config.toml
dataset = "Sentinel-2 satellite tiles (TerraMesh)"
image_size = 32
crop_scale_min = 1
targets = ["main land cover"]
isotropic = false
num_experts = 16
expert_mlp_ratio = 0.5
experts_per_token = 2
shared_expert = false
depths = [2, 5, 5]
widths = [64, 128, 256]
lr = 0.0016
batch_size = 128
final_lr_fraction = 0.01
weight_decay = 0.1
Rows from block 4 of a small image classifier, named by matrix and row number. Rows with one number within an expert belong to one neuron, the router's apart. Each number is 128 + 32 x the weight over its row's rms, rounded and kept within 0 to 255. All counts start at 0. After the name is the row's rms in percent of the matrix's.
Before each expert's rows are labels from the 100 images, of 14976, where the router gives the expert most weight on average: "lies over" is the class under the peak. Only what is clearly more common there than usual is listed. The data: Sentinel-2 satellite tiles (TerraMesh).
# router: router (model.blocks.4.mlp.router.weight, 16x128), inputs 0-127
# up: expert up (model.blocks.4.mlp.up, 16x64x128), inputs 0-127
# down: expert down (model.blocks.4.mlp.down, 16x128x64, transposed), outputs 0-127

# expert 3
lies over: bare ground
router.3 094 [123 158  78 168  64 161 130  98 143 148 126 169 171  65 118 131 130 113 110 146 149 108 191  99 118 149 119 111 152 156  76 106 175 167 119 125 134 112  68 150 152 139 136 147 115 115 124  86 171 120 129 161  73 132 175 182  99  99 176 182 120 126 156  66 178 127 129 128  79  87  88  93 118 117 156 185 102 129  91 187 123 151 101  99 101 142 186 124  66 172  78 116 165 138  84 113 107 111 159 125 111  97 179 116  97 112 135  84 112  94 160  72 123  84 110 102 124 142  72 118 108 126  63 119 117  88 109 146]
up.0 098 [131  86 198  77 139 190 166  89 153 106  82  98 123 108 197 147 100 133 149 137 112  70  92  98 149 202  88 124 175 155 124 121  84 110 106 145 178 132 134  99 135 148 152 112 156 107 184  82 122 161  96 107  81 157 166 150 159 121 134 136 165 112  98 134 152  83 127  52  96 144 163  94 154  84  93 155 145 145 190  98 123 131 122 135 105  77 186 137 100 104 121 143  46  89 148 111 124 117 116 142  76 138 162 138 192 165 109 107 110  96 165  95 124 149 156 143  77 104 101 122 115 143 140 121 107 122  89 113]
down.0 102 [122  60  84 131  92 122 138 160  76 156 151  83  89 144 164  91 120  90  84  76  96 153 146 171 104 141 168 109 144 178 125 112 174 193  73 137 160 150 138 132 146 168 137 117 172 149 128 111 136 132 154 126 126 127 120  65 105 142 147  90 203 109 142  97 176 112  86 158 122 159 157 101 119 129 196 163 104 176  98 121 134 119 134 149 122  87 148  90 133  83 106 140  62 140 141 167 114 118 121 146 116 146 100  66 199 109 100  62 178 154 159 113 122 124 105 158 148 195 142 124 163 190 151 114  90 130 117 149]
up.1 064 [163 162 151  72 127 113  79 167 142  75 157  88 123 205 113 121 129 127 116 148 184 103 127  97  88  88 114 114  99 149 135 149 128  98 113 130  98 141 199 101 139 192  98 103 169 129 123 119 119 158 109  59 193 125  86  82 127 139 103 149 149 139 114 127  86 150  99  66 171 138 113 234 127 174  60  77 117 136 120  93 137 132 157  88 126 132  87 154 126 138 166  89 126 168  97 168 108 116  86 121 105 126  69 116 115 155 151  90 137 126 108 154 118 130 156  84 202 122 125 145 151 144 166 142  98 116 134  96]
down.1 053 [205  94  93 106 181 145 118 117 158 157  92 133 127  73 183 123 160 154 141 151 155 150 160 111 112 117 117 114 112 117 162 190 126 146 136 139 107 117 167 120 151  96 135 194 106 112 126 167 159 121 142 107  84 104  93 124 103 150 156 219 106 147 111  78 112 132 137 218 139 186 130 129 145 132  85 119  96  94 133 121 161 142 101 155 177 168 229  78  97 129 134 137 176 124 133 120  99  89 131 115 133  99 165 128 177 135 160 161  71  48 166 123 149 101 149 174 114 110 105 139 120 123 123 100 150 177 117 124]
up.2 092 [133 134 206 132  97 207 127 164 164 129 135 128 167 123 153 185 170 145 160 111  44 135 118 116 134 100 162 141  73 143 143 126 158 202 115 101 125 122 133 143 156  86 166 204 128  96 129 145 137  94 155  10 151 129 127  29  74 143 138 150 126 115 141 185 109 161 138  91 103 130 102 124 165 150 141 107 121  72 140 156 131 131 178 178 178 146 111 149 170  87 104 111 119  58 133 133 108 111 114 166  99 124 135 139 120 104 109 130 137 151 140 152 153 138 116 106 107 153 133 139 151  83 135 150 149 131 146 126]
down.2 105 [130 121 165 124  95 141  89 156 147 149  63 128 160 118 111 133 126 128 167 178 114  75 124  94 128 117  79 147 122  58 100 164  59  63 116 106 125 111  86 159 137 116 139 136 108  70 126 133 124 134 125 118 129 176 198 192 172 107 128 155 100 189 121 121 131 205 145 106 138 107 131 138  77 137 138 142 197  84 130 129  83 171 122 156 116 155 124 170 169 139 142  87  85 172 121  96 132 151  63  99 149 104 164 145 120 132 115 145 107 170  73 201 129 127 109  67 103 182 167 146 124  95 166 136 156 120 148 133]
up.3 125 [ 89 134 106 185 145  92 178 145 136 170 144 160 126  85 112  98 104 120  57 131 131 119 136  94 137 146  97 188 105 164  72  93 131 111  99 118 200 126  96  87 157 136 149 119 148 100  86 117 136  92  88 162  98 128 171 109  84 110 143 134 205 155 125 108 164 136  88 189 115 171 145 147 123 107 117 179 150 141 145 161 125 123 137 155  91 140 193 106 106 122 140 207 104 118 122  86 102 115 181  97  98 129 163 175  66 138 120 162 124  91 175 110 144 138 120 110 101 137 109 156  75  87 127 145 135  76 213 114]
down.3 112 [129 168 191 135 141  96  63 156  95 140 146 197 150 140  90 109 121 164  95 146 130  98  95 142 184 105 120  78 165 121  84  66 139 113  91 149  97 168 139 120  95  57  91 110 105 152  77 124 124 171  80 173 107  83  92  90 118 102 140  93 134 161 169 156 100  89 178  96 149 135 118 112 117 133 119 178 125 195 113 172 114 143 143  96 150 103 101 146 121  99 135 143 139  74 120 110 175 125 134 151 154 150 125 161 132 184 187 163 202 160 115 131  73 147 194 116 138 113 121 163  84 105 125 127 129  80 120 115]
up.4 115 [ 88 108 135 157 133 172  92 101 115 164 141 128 143  81 144 128 187 147 178 159  52 170  94 155 167 147 168  89 114 126  64 161 134 116 169 128 150 123  73 135 169  79 152 188 161 133 120  97 205 138 138 162  68 109 167 135 105 120 120  83 148 164 124 103 143 107 163 134 118 161  93 104  96  89 116 161 126 126 143 198 139 109  72 117  58 111 151 141  78 152 122 127 146 123 124 111 169 121 125 208 115 137 152  78 158 118 169  96 108 135 121  83 113 147  87 162  85 104 136 113 187 137 105 147 127 186 143 142]
down.4 105 [172  55  73 101 197 102 155 135 126 163 104 139 155 165 151 132 148 178 155 110 183 124 160 124 134 115 212 152 113 100  98 136 118 125 146 109 126 126 105  87 136 172 126 104 152 149  91 159 137 137 113 160  66  82  79 155 106  90 184 139  84 125  91 142 118 118 150 126  96 198 139  98 122 142 144 164 106 153  81 132 141 117  70 101 190 162 104  72 117 102 117 113 146  87 174 118 108 136  96  47 158 124 119 153 158 130 123 155 145 116 123 142 165  89 152 144  84 198  81  91 152 145 100 125 158 121 180  97]
up.5 098 [102  77 183 142 119 159 132 143 134 198 128 126 115  78 151 166  90 145  69 141  88  91 129 107 135 197  90 193 175 115 159 134 131 138  92 164 112 119  92  89 125 138 160 158 128 109 143 100 120 141 118 117  96 162 156  75  91 135 154 148 189 130 100 109 119 177  70 150 139 121 116  83 142 176 135 195 120 126 213  80 113 114 190 121 128 110 142 108 128 111 114 175  46 115 134 122 110 140 150  62  79 144 147 140  89 146 127 109 151 113 152 139 162 165 145 109 116 159 137 155 119 103 134  94 128  90 187  69]
down.5 094 [101 115 178 127  68 143  87 190 113  89 129 157 119 129 109 134  72  85 110 128  65 136  96 108 173  77 136  92 131 108  73  95 106 122  57 131 147 182 170 143 129 141  98  82 103 116  92 104 132 169 131 127 105 153 168 103  90 133 184  95 172 114 160 111  98 154 114 104 178 115  98 106 109  88 138 181 168 158 115 119  96 147 137 150 125 119 137 143 155  96 126 115  55 147 138 156 175 137  79 130 155 142 101 130 108 157 151  91 178 167 138 192  86 157 146  61 154 153 170 163 116 136 177 103  97  72 138 159]

# expert 9
lies over: trees
router.9 096 [107 161 146 146 116 114 113 145 123 126 133 129 143 186  40 108  78 125 137 139 139 148 147 109 114 118  84 146 175 168 118 156 160 149 124  82  83 154 140 120 144 185  95  87  89  97 133 177 147 108 149  77 173 125  65 115 113 111 175  90 117 104 111 129  72 167  97 147  60 107 167 115 118 143 179 149  98  59 136  82 107  81 116  82 169 142  88  99 129  68 175  59  81 149  84 136 112 104 125  93 184 133 118 126 109 109 100 134 115 165 102 127 139 129 146 108 192 117 116  67  90 114 152  80 136 156 151 138]
up.0 087 [160 143   0 157  70 164 118 144 158 136 167 137 225  82 146  94 109  95  98 114 124 148 187  85 130  80 124 132  87 133 128 130 139 191 157 119 123 116 145 149 120  43 116 162 113 115 113 143 134 127 155 125 153 116 101 119  93  89 142 155 103 131 172  65  94 151 156 146 147 146 109 120 148 146 141  80 118 175  81 184 135 133 165 140 136 214  82 142 109 151 110 127 198 122 130 137 136 137  99 116 146 118 137 110 131  91 127 137 151 146  86 107 122 108  89  81 176 107  99 142 126 144  91 159 150 145 162 155]
down.0 115 [122 209 205 118 138 109 103 128 144 145 100 193 140 129 118 115 122 167 160 162 142 131  89 143 155 138 119  69 109  85 129 121 100 108 142 125  96 116 134 153  74  43  62 165  85 112 100 187 106 154 111 154 110 102 120 157 144 119 158 147 118 122 149 180 110 137 155 111 123 123  92 123 122 153  76 132 142 134 147  99  90 188 132 153 152 133 139 172 124 121 138 134 133 117 145 132 144  74 139 116 153 108 142 136 136 175 218 173 129 148 105 116  65 115 187 123 109 105 140 212  43 127 117  69 147 120  78 153]
up.1 121 [127 255 103 117 136  77 130 153  84 130 115 141 106 147  89  94 110 104 148  83 150 131 115 143 143  99  84  89 135 133 110 138 158 115 150 103 179 162 180 180 130 127 144  94 152 123  90 155 161 125 122 115 178 105  91 139 160  97 134 101  63 109 117 134 131 168 171 124 109 182 186 194 141  98 133  90 103 106 104 126 138 108 110 111 170 119  86 164 236  66 151 104 137 136 150 131 135 131 134 152 179 138 126 155 175 118 122 203 161 152  98 117 136 146 121 122 127 112 143 109 140 121 116 106 175 137 117 133]
down.1 101 [ 58  87 141 124  97 163 171 131  95  86 126 119 160  58  90 101  72 103  38  63 123 122 143 153 161 124  83 173 103 151 177  64 144 121 151  93 150 166 124 137 155 154 103 127 103 180 146 109 155 103  96 110 183 168 155 144 107 163 135  95 151 151 146 123 158 132  75  97 107 134 188 146 165 136 109 174 117 140 100  84 118  87 152 129  78 113 171 142 119 137 127  98 159 106 128 142 169 152 161 118  61 181 119 145 137 148  97  89 140 152 176 134 106 180  98 117 148 146 143  97 175 162 150 157  99 158 117  95]
up.2 111 [100 117 144 123 174  96 141 103  60 114 152 100 100  82 102 116 117 146  58 131 149 108 128 106 117 117 123  91 140  94 101 147 180 105 153 143  97 124  97  96 122 166 135  71 136 116 170  61 136 123  58 147  88 139 125 235 171 104 135  84 136 117 142  74 158 132 116  77 117 129 139  97 105 121  88 165 143 161  87  91 122 155 111 120  62 102 172  89 104 145 119 124 100 138 111 118  91 148 147 130 114 101 159 122 173 144 121 117  94  39 140  72  81  87 146 195 100 165 110 133 123 101 139 107 107 107  67 141]
down.2 110 [153 113 155  93  77 133 144 134 168 151  54 109 142 116 141 140 152 117 177 152 124 104 106 107 104 109  99 150 151  68 126 139  64  84 100  74 161 100 104 188 123 150 129 125 130  87 131 140 108  96 157 112 125 160 179 188 111  83 128 182 112 197 126 139 153 192  88 160 119  85 156 128  87  82 140  98 162  77 117 129  81 163 115 127  97 166  84 154 125 106 122 145  71 165 178 124 117 144 123  65 183 139 142 140 103 123 102 122  73 168  64 106 123 145  92  62  90 123 143 123 138  98 141 112 128 179 137 162]
up.3 083 [151 182  18 159  81  58 110 156 142 171 134 152 171 148 138  86  88  82 134 176 108 145 149 113 130 105 135 148 142 173 151 102  96 153 114 121 137 149 171 148  99  28 114 142 126 135  90 147 173 129 166 110 162 121 128  88 105 109 157 172 111 152 105 138  94 135 172 168 123 144 142 169 109 140 102  85 133 131 132 151 133 100 183 142 144 169 106 147 125 129 145 139 126 161 107 138 150 128 140 107 202 154  89 139  80 139 137 123 200 124 148 125 162 166 116  72 187  88 107 144 146 172 139 113 141 180 161 185]
down.3 103 [127 172 140 127 115 129 107 159 117 200  68 190 150 129 121 151 118 160 156 121 121 143 142 113 152 137 109 105 106  63 133 121  68 110 152 136 103 113 100 167  99  59  70 172 104  93  72 192 119 151 120 114 111 116 150 177 136 101 159 140 129 140 174 175 117 133 149 107 165 104 146 131 108 173 125 164 157 108 140 102  98 183 122 150 143 128 155 171 155 150 124 101  89 134 147 142 142  86  84  82 157 107 128 157 143 177 192 194 143 145  88 138  64 119 178  98 103 128 153 197  44 108 152 110 151 112 103 161]
up.4 089 [148 255  66 105 154  74 106 147  96 150 106  81 144 146 143 115  89 124 154  84 104 154  94  89 165  65 124  84  75 124 117  88 114 133 149 110 119 154 213 170 140 122 172 112 192 145 141 171 129 131 101  89 211 144 107 149 151 142 112 101  91 112 104 151 142 154 131 111 144 159 188 179 120 117 112 137 125 148 118 143 136 132 151 127 146 138  85 150 145  79 157 149 107  86 139 118 146 115 117 177 131 141 123 135 160 115 105 154 182 170 131 120 117 143 177 141 137 119 159 124 178 128 153 170 161 150 102 144]
down.4 077 [128  61 118 137 121 136 121 121  60 158 118 148 112  68 117  90 133 149  36  93 133 121 178 131 127 133  43 164 145  86 191  47 173 145 119 121 100  96 125 140 152  93 135 161 115 153  89 106 106 125 145 137 157 160 166 114 118 170  62 175 130 134 155 102 154 136 140 104 146 106 203 122 190 147 131 188 135 134  86 159 120 138 126 100  95  70 153 157 110 127 145 117 190  85 122 152 153 132 155 108  53 152 163 132 162 145 135 131 165 160 135 123 114 155 106 106 173  94 145 144 123  94 161 176 128 127 114 114]
up.5 120 [123 125 132 146  82 103 132 143 137 126 124 186 148 148  81  86 191  50 149 126 131 123 132 153 112 116 138 125 168 145 126 146 171 166  96  66 186 131 122 167 183 128  92 145  61 103  54 160 142 111 135 127 163  88 110 126 129  92 166 142  66 150 108 148 128 172 169 129  60 138 122 118 115 129 189  99 122  86 116  85 114  92 122 137 178 142 119 153 187  93 125  99 138 156  99 102 104 125  67 136 162 135 116 126 108 113 139 190 109 156  86 165 139 188 123  75 158  58  86 108 111 141  75  92 125 146 152 120]
down.5 099 [ 60  96 121 129 122 185 145 127 123 103 171  99 151 105  45 131  54  85  87 131 123 170 126 145 143 131 150 140  49 180 126 115 124 146 169 116 176 168 137 109 122 208  90 104 134 173 160 116 145 123 109  84 142 147 143 138 113 160 211  98 145 161 132 145 119 106  98 110 107 130  94 173 145 109 117 108  99 164 168  94 137  75 199 153 131 169 158 133 133 166 107 115 102 121 155 140 146 140 167 146 114 149  70 133 122 121  93  88 133 102 208 134 111 123 112 149 155 134 131  98 159 203 127  70  99 140 140  98]

# expert 8
lies over: trees
router.8 079 [125  91 154  71  86 137  92 159 106  62 129 148 149 190 128  74 106 115 140  99 104 134  76 173 157 107 147 116 149 133 145 161 118  96 116 143 151 132 163 174 150 118 153 145 114 116  74  93 105 155 132 111 146 154 102 128 134 170 175  88 113  70 154 147 145 205 186 121 149 169 161 171 159  73 110 110 106 130  80 164 157 144  79 144 161 162 105 179 154 174  96 148 142 179 153 142 118 155 107 101 114 171  87  78 123 158 128 109 168 105 170 197 126 173 135  96 195 189 119 126 151 135 102 107 116 162 121 159]
up.0 074 [120 153  61 118 183 125 131 118  94 155 118  92  80 111 196 147  96 227 136 175 113 125 118 135 106 136 120 140 154 125 109  25  88 106 135 172  81 103 120 148 101  74 135 135 155 144 161 124 125 129 120 127 111 178 131 164 160 159  90 171 185 161 172 137 134 130 106 140 132 159 174  96 105 173 147 160 137 110 157 105 139 188 133 117 117 121 124  91 111 166  97 103 114  63 162 171 134 172 136 110 137 107  79 123 162 126 137 106 183 141 119 142 134  85 194 174  75 136 171 141 147 154  77 111 132 120  79 109]
down.0 075 [ 68 233 184 127 110 116 187 109 127 140 188  91 130  97  84 118  66 110 126 126 166 129  89 185 130 165 121 112  94 153 119  77 117 147 123 122 175 132 101 190 123 147 123  77 158 135 134 116 132  98 128 184 194 155 139 100 135 139 119  48 190  79 140 183 178 136  87 108 123 165 100 176 144 113 154 124 114 142 155 153  94 145 167 156  86  96  88 127 166 100 140  97 121 114 162 166 125 112 117 140  90 159 103 145 113 123 100  81 161 136 130  99  86 147  98 130 119 133 141 104 132 156 167 124  93 179  96 150]
up.1 100 [164 189  17 129 161  37 173 120 142 204 183 142  91 112 178 146 166 107 171 141 160 155 115 112 141 173 157 139 141 126 148 101 129 115 122 166 143 144 118 117 133  76 131 126 141 139 154 154 147 129 118 245 101 147 123 118 193 126  62 139 153 157 117  75 163 121 142 115 123 152  66  97 118 139 147 163 140 145 169 121 152 130 168 142 146 113 127 159 121 110 178 137 149 113 150 106 158 164 107 168 148 110 118 157 146 136 107 176 127 121 129 101 140 135 145 116 101  86 134 121 132 127  36 108 106 140 156 123]
down.1 123 [ 61 135 118 123 126 145 116 116 145 198 128 117 130 101  92 145  69  65 132 112 172 153 112 125 176  89 119 124 131 132 105 120 128 130  94 112 176 197 117 129 124 211  84  78  90 164 142 112 156 143 118 133 168 193 177 146 146 144 175  97 138  68 188 145 126 147  85  80 100 135 162 150 123  81 101 106 132 126  86 120  74  85 133 131 102 137 131 126 166 120 133 143 126 173 152 180 173 175 121  99 112 176  60 156 104 163 115  85 127 130 163 118 114 177 104  87 131 154 142 101 141 173 139 127  58 138 158  92]
up.2 097 [129 181  47 155 147  32 198 109  91 157 143 154 103 156 103  93  90 120 112 135 176 147 144 125 130 110 136 166 148 187 122 147 147 116 121 137 132 105 101 130 125 141  95  54  79 122 113 152 182  72 121 231 132 120 189 158 144  99 165  89 165 154 130 115 163  98 133 162 143 185 118  94 111 127 165 141 140 162 134 137 136 138  94 133 116 137 183 113  79 110 203 149  66 113  58 113 118 121 118 122 138 115  77 163 116 113 113 124 135 129 121  85 118 152 125 117 126  88 125 162 101 146 108 142  91 102 138  98]
down.2 084 [121 132  90 133  84 122 141  94 118 175 178  92  61 135 117 119  95  95 140 108 133 166 150 111 102 148 155  90  21 160 140 131 167 210 114 197 139 150 152 163 143 151 141 127 159 137 145  90 126  98 171 129 140 133 151 100 169 127 138 102 207  85 138 175 134 136  98 157 136 131 102 147 133 127 135  43 138 119 161 102 144 151 172 188 113 119 141 157 160 157 137 161 105 138 168 142 108 113 138 148 166 140 113 103 113 100 121  86  79 115 123  85 134 115 103 134 197  84 164 158 125 147  97  52  87 137 123 184]
up.3 112 [136 136 111 111 116 155  63 123 138 149 156 125 111 160 140 140  79 108  94 159  99  99 143 145 183 147  91 142 163 100 117 103 143 123 113 139 110 150 166 121 130  96 173 152 211 136 160 113 120 144 128 146 137 173  55 103 147 183 128 156 198  84 160 112  94 184 128  87  87  78 121 138 119 105  71 120 100  70 145 127 135 142 165  97 183 128  80 119 159 149  79 120  67 140  71 189  76 129 150 127 150 126 105  90 174 139 129 123 145  89 180 151 141 134 168 126 143 205 145 111 148 143 171  69 108 151 110 170]
down.3 101 [154 145 122 145 102 146 123 178  33  84 134 167 116 147 108 112 133 136  45 151 114 125  88 136 125 124 155 133  90 171 163  84 188 141 106 175  61 119 125  77 132 100 121 188 100 135 137 107 112 181 134 140  90  88  71  66 103 154  90 166 162 161 144 131 134  79 170 139  85  99 159 138 142 109 124 110 107 197 150 114 176 102 173 105 160 104 134 130  86 120 135 183 159  87 117 118 151 103 156 166 119 104 139  94 140 140 154 148 138 123 133  57 124 120 147 154 184  65 123 143 115 135  69 126 142  99 102 100]
up.4 086 [119 116 150 153 152  53 182 156 114 194 136  98  72 108  96 144 112 126 143 149 152 143  56 102  50 132 192 121 129 139 160 139 111  54 151 125 110 140  82 104 151 149 114  71 119 118  92 112 178 119 131 122 147 105 161  78 165  98 120  94 154 208  87 109 160 105 122 172 157 181 148 148 107 139 134 135 159 130 182 122 129 122 160 168 107  75 180 145 129  63 206 122 131 139 133 124 147 127  84 163 118 126 117 187 116 158 116 131 137 127  92 104 116 165 140 112 119  91 137 145 130 138  74 123 110  75 182 137]
down.4 080 [144 101  94  74 133  93 131  95 167 176  89  89 142 127 178 151 149 123 212 144 149 103 158 104  91 141 135 118 189  70 136 164 108 138  96 129 164 106 141 210 120 146 140 113 170 123  98 128 131  79 144 115 136 142 179 181 132  96 112 121 122 149 120 136 151 168 116 201 143 132 115  90 117 127 176 142 147  54 105 174 133 176 116 152  97 153 151 109 159 146 125  83  51 173 135 146  89 151  95  97 164 157 113 141 127 102 101  94  61 144  76  99 150 106  92 109 109 176 140 111 135 124 119 136 114 188 130 193]
up.5 092 [146 166   7 137 165  29 193 106 112 181 137 138 114 145 165 120 109 124 132 118 166 155 121 124 135 159 151 146 151 174 115 122 131 120 125 145 130 110 125 115 107  88  88  96  95 131 154 141 161 102 119 246 106 146 183 151 183 123 126 118 185 169 127 146 163 117 146 138 140 188 122 101 134 119 161 156 143 144 167  92 131 128 117 129 136 126 169 136  99  98 191 152  64 108  86 160 140 128 113 158 129 107  58 181 129 147 115 105 139  97 130  87 109 158 158 111 113  86 115 142 121 160  97 133  83 107 143 107]
down.5 087 [101 114  85 142 108 156 162  70 148 144 158  73 110  86  86  97  95  64 114 117 159 160 132 135 126 125 129 114  47 160 144 152 139 166 128 122 162 162 167 151 161 178 111  93 145 140 178  99 136  92 159 107 167 179 155 118 155 162 145 109 163 111 155 171 143 142  62 129 112 149 113 159 130  99 164  67 132  84 137  82 108 101 133 187  94 133 134 147 166 158 140 154  98 171 168 141 132 144 135 136  99 172  74 114 136 109  83  61  61 116 158 117 131 153  95 118 161 127 140 120 169 171 108  56  69 175 134 148]

# expert 12
lies over: crops
router.12 088 [105 120  97 129 140 139  76 132 146 125 167 121 110 144 211 158 141 113 108 156 131 136 173 161 178 170 109 143  88 132 126 132 105 148 145 168 138 115 133  72 169  68 156 160 191 126 130 117 120 166 150 166  85 111 198  53  65 159  73 122 183 207 139 132 107  96  80 111 158 161 116 183 129 116  77  94 148 138 183 126 145 102 115 164  80 141  82 119 110 127 184 150  96 114 128 143 114 131 186 110 151 133  85 174 117 116 149  92 111 139 146 164 166 116 109 117 107 135 131 159 163 117 160 135  99 155 200 120]
up.0 109 [130 125 124  61  82 138  76 136 169 108 126  52 203  96 159 143 190 153 110  99 170 104 117 121 139 116 110  87 123 154  93  60 116  84 118 148  70 125 140 160 197 134 133 158 180  84 131 114 131 181 108 148 124 100 187 161 130 142 126 131 125 140 141  94 132  93 151  47 142 139 136 158 106 136  97 100 154 172  90 103 136 177 163 162  84 188 119 147 112 132 112 145 154 109 116 152 120 141 166 174 112 116  69 147 107 137 112  95 145 131 180 105 133 136 140  73 115 142  69 168 178  96 118 145  78 157 107 159]
down.0 098 [117 118 119  94 146 159  95 144 140 134 138 128 175 126 108 108 147 104 103 148 159 106 147 154 159  97 141 185 139 122  89 105 145 123 118 154 121 168 123  53 135 143 150 123 126 192 150  88 139 131 151 125 131 135  91 132 191 141 137 111  85 101 147 124  80 128 106  82 100 108 130  97 150 127 128  91  89 123 112 153 158  57 137  66 143 159 162 159 134 170 151 109 217  93  96 184 149 198 147 177  76 167 122 163 109 143 109 112 128 103 137 124 161 151 134 143 211 139  73  51 150 106 118 148 130 134 208  58]
up.1 100 [110 100 134  90 162  96 110 108 133 167 113  50  98  73 105 176 111 163  96 154 121 119 114 196 169 160 146 122 177 170 149  66 145  86 135 126  89 117  84 133 116 160 147 132 199 120  86 117 147 162 187 177  95 140 138 152 151 181 124 111 147 161 128 115 108  51 106  84  75 124 136 157 128 143 126 110 139 115 127 124 128 123 143 110 111 140  83 134  73 171 152 141 145 106 146 145 153 127 170  92 163 115  68 103  63 142 107 106  77 196 154 133 128 136 168 137 118 146 174 114 177 140 110  40 101 141 111 147]
down.1 105 [113 121 152 123 156 141 139 168 147  73 196 126 171 162 108 120 101 124  92 138 122 148 118 191 136 129 145 118 122 179 115 138 188 146 164 134 137 165 125  70 101 147 114 128 131 158 164 135 136 152  87 141 118  77  42  94 163 145 169  95 116 121 125 128 112  45 136 106 109 129  84 136 129 127  98 116  41 164 146 111 165  69 162  95 163 162 162 104 108 125 127 118 165  71 155 150 123 117 151 166 109 157 104 155 134 130 153 130 165  78 181 138 103 106 162 205 170 138  69  97 111 161  70  81 125 121 122  76]
up.2 115 [ 98 128 120 111  62 146  85 140 195  98 119  85 240  83 166 143 120 164 121 104 178 130 126 138 148 147 116 119 108 135 104  61 104 107 135 153 101 115 103 174 169 118 135 162 148 114 141 125 147 166 137 126  85 117 181 154 135 130 120 128 128 133 159  82 118  94 164 117 146 122 137 136 116 119 131  95 151 137  55 147 147 189 156 171  92 193 122 138  48 101  78 129 200  86 177 158  92 152 159 131 149 115 105 160  99 140 121  99 151 144 120 133 133 108 124  62 124 137  58 179 153 109 128 171 103 159 112 164]
down.2 107 [120 123 132  82 150 145  76 164 122 130 124 131 183 120 135 131 145 106 108 124 143  78 143 131 177  86 129 197 189 113 105  93 139 117  90 140 118 167 152  72 126 111 145 126 106 196 124  79 119 138 135 152 141 126 120 132 170 134 121 134  69 108 157 116  83 134 114  91 110 108 169 103 176 124 129 112 115 106  99 153 160  82 121  63 135 143 138 161 124 157 141 124 198  80  89 191 166 208 127 157  87 163 126 157 121 153 122 118 139 145 120 109 153 176 129 114 196 131  85  58 135  84 119 171 110 135 221  68]
up.3 119 [152 115 120 133 118 147 128 132 184 142 121 151  94 142 150 142 127  97 125  84 188 127 173  74 125 171 100 146 142  47 150 116  85 127 177 135 153 147 142 116  78 141 100  86 126 170 162 189 134 139 136  97 128  97  73  68  89 113 122 167 130 101 112 128 128 142  88 140  83  12 101 104  90 106 129 135 129 141 175 119 119 141 142 100 163 105 141 129 121 129 160  99 128 109  83 106 135 107 116 176  64 128 210 114 134 155 150 127 131 150 162 163 123 108  83  72 109 207  76 110  65 123 151 126 149  89 147 142]
down.3 123 [120 108 144 141 120  77 148 162 147 136 132  79  55 145 126 123 134 149 180 128 193 138 129 138  79 185 110 138 137 129  95 183 163 205 133 151 119  85  91 155 118 101 159 105 176  98 129 147 165 107 112 159 136 104 130 103 138  94  93 107 181 162  90  56 163 104 153 197 144 119 112 103 140 139 175 116 126 114 162 122 136 161 101 147 143  87 158 150 161 124  53 116 104 150 134 116  58 117  67 131 157  78 163 116  85  85 103 141 124  85  88 145 187  83 121 150  86 165 137 133 131 159 144 159 158 168  96 164]
up.4 106 [127  68 147  23 112 163  72 126 130 106 139  46 177 107 116 160 144 159 129 129 130  82  95 172 163 140 105 128 143 151 163  90 128  87 112 137  62 103 165 142 159 142 133 158 192  90 117 117 120 175 135 149 129 130 192 161 142 165 127 109 152 112 135 111 109  95 135  38 131 183 150 142 121 158  85 117 149 163 123  98 130 173 158 152  85 170 118 175  79 147 137 117 111 105  99 173 149 123 152 185 108 128  49 125 140 122 104  95 108 162 149 107 121 137 155 117 134 161 120 145 181 137 139 117  91 163 115 177]
down.4 101 [ 91  90 116 106 141 154 127 136 115 105 186 123 166 126 128 132  92  87 105 127 144 131 150 167 155  97 113 158 120 157 117 118 169 146 125 170 137 181 128  61 121 179 139 120 112 200 146 102 168 143 118 140 129 107  70 113 161 177 158  75 126  77 129 132  95  80  93  84 113  97  92 140 152 107 120 107  64 148 144 134 149  43 174  99 158 161 174 146 129 124 155 104 209  91 118 165 145 137 166 171  97 163  99 128 111 146 141 103 156  85 168 121 140 145 149 159 188 106  75  65 121 142 118 101 114 123 166  49]
up.5 097 [ 94 148 160 118 100 137 114 101 125 206 122  80 128  66 124 188 169 121  88 188 121 143 124 118 132 148 151  91 175 160 140 112 165  90 134 130  92  96  40 146 151 170 154 125 192  92  91  75 173 127 109 142 109 102 159 137 109 166 161  94 123 218 132  71 153  59 122  93 140 123 113 169 102 115 121 137 136 124 129 113 112 131 136 126  79 106 102  88  82 156 153 168 137 110 149  85 121 139 180 104 103 105 122 134  80 110 120 107  99 149 193 123 133 137 116 103  90  99 137 151 163 119  82  46  93 129 126 131]
down.5 096 [120  91 131 125 161 146 107 159 108  80 184 151 157 125 133 125 101 169  63 124 105 152 170 152 128 124 153 135 155 156 132 114 167 113 145 127  99 121 145  50 133 111 148 143 141 123 139 147 153 152 104 144  86  53  45 116 172 158 164  94 100 133 112 101 101  62 166  97 126 104 135 118 143 194 119 118  65 167 139  88 165  97 146 103 196 150 134 118  99 145 156 132 146  57 146 117 111 115 162 178 142 106 136 155 135 124 161 172 157  95 152 144 127  75 174 208 168 115  82 113 101 120 104  97 162  68 141  83]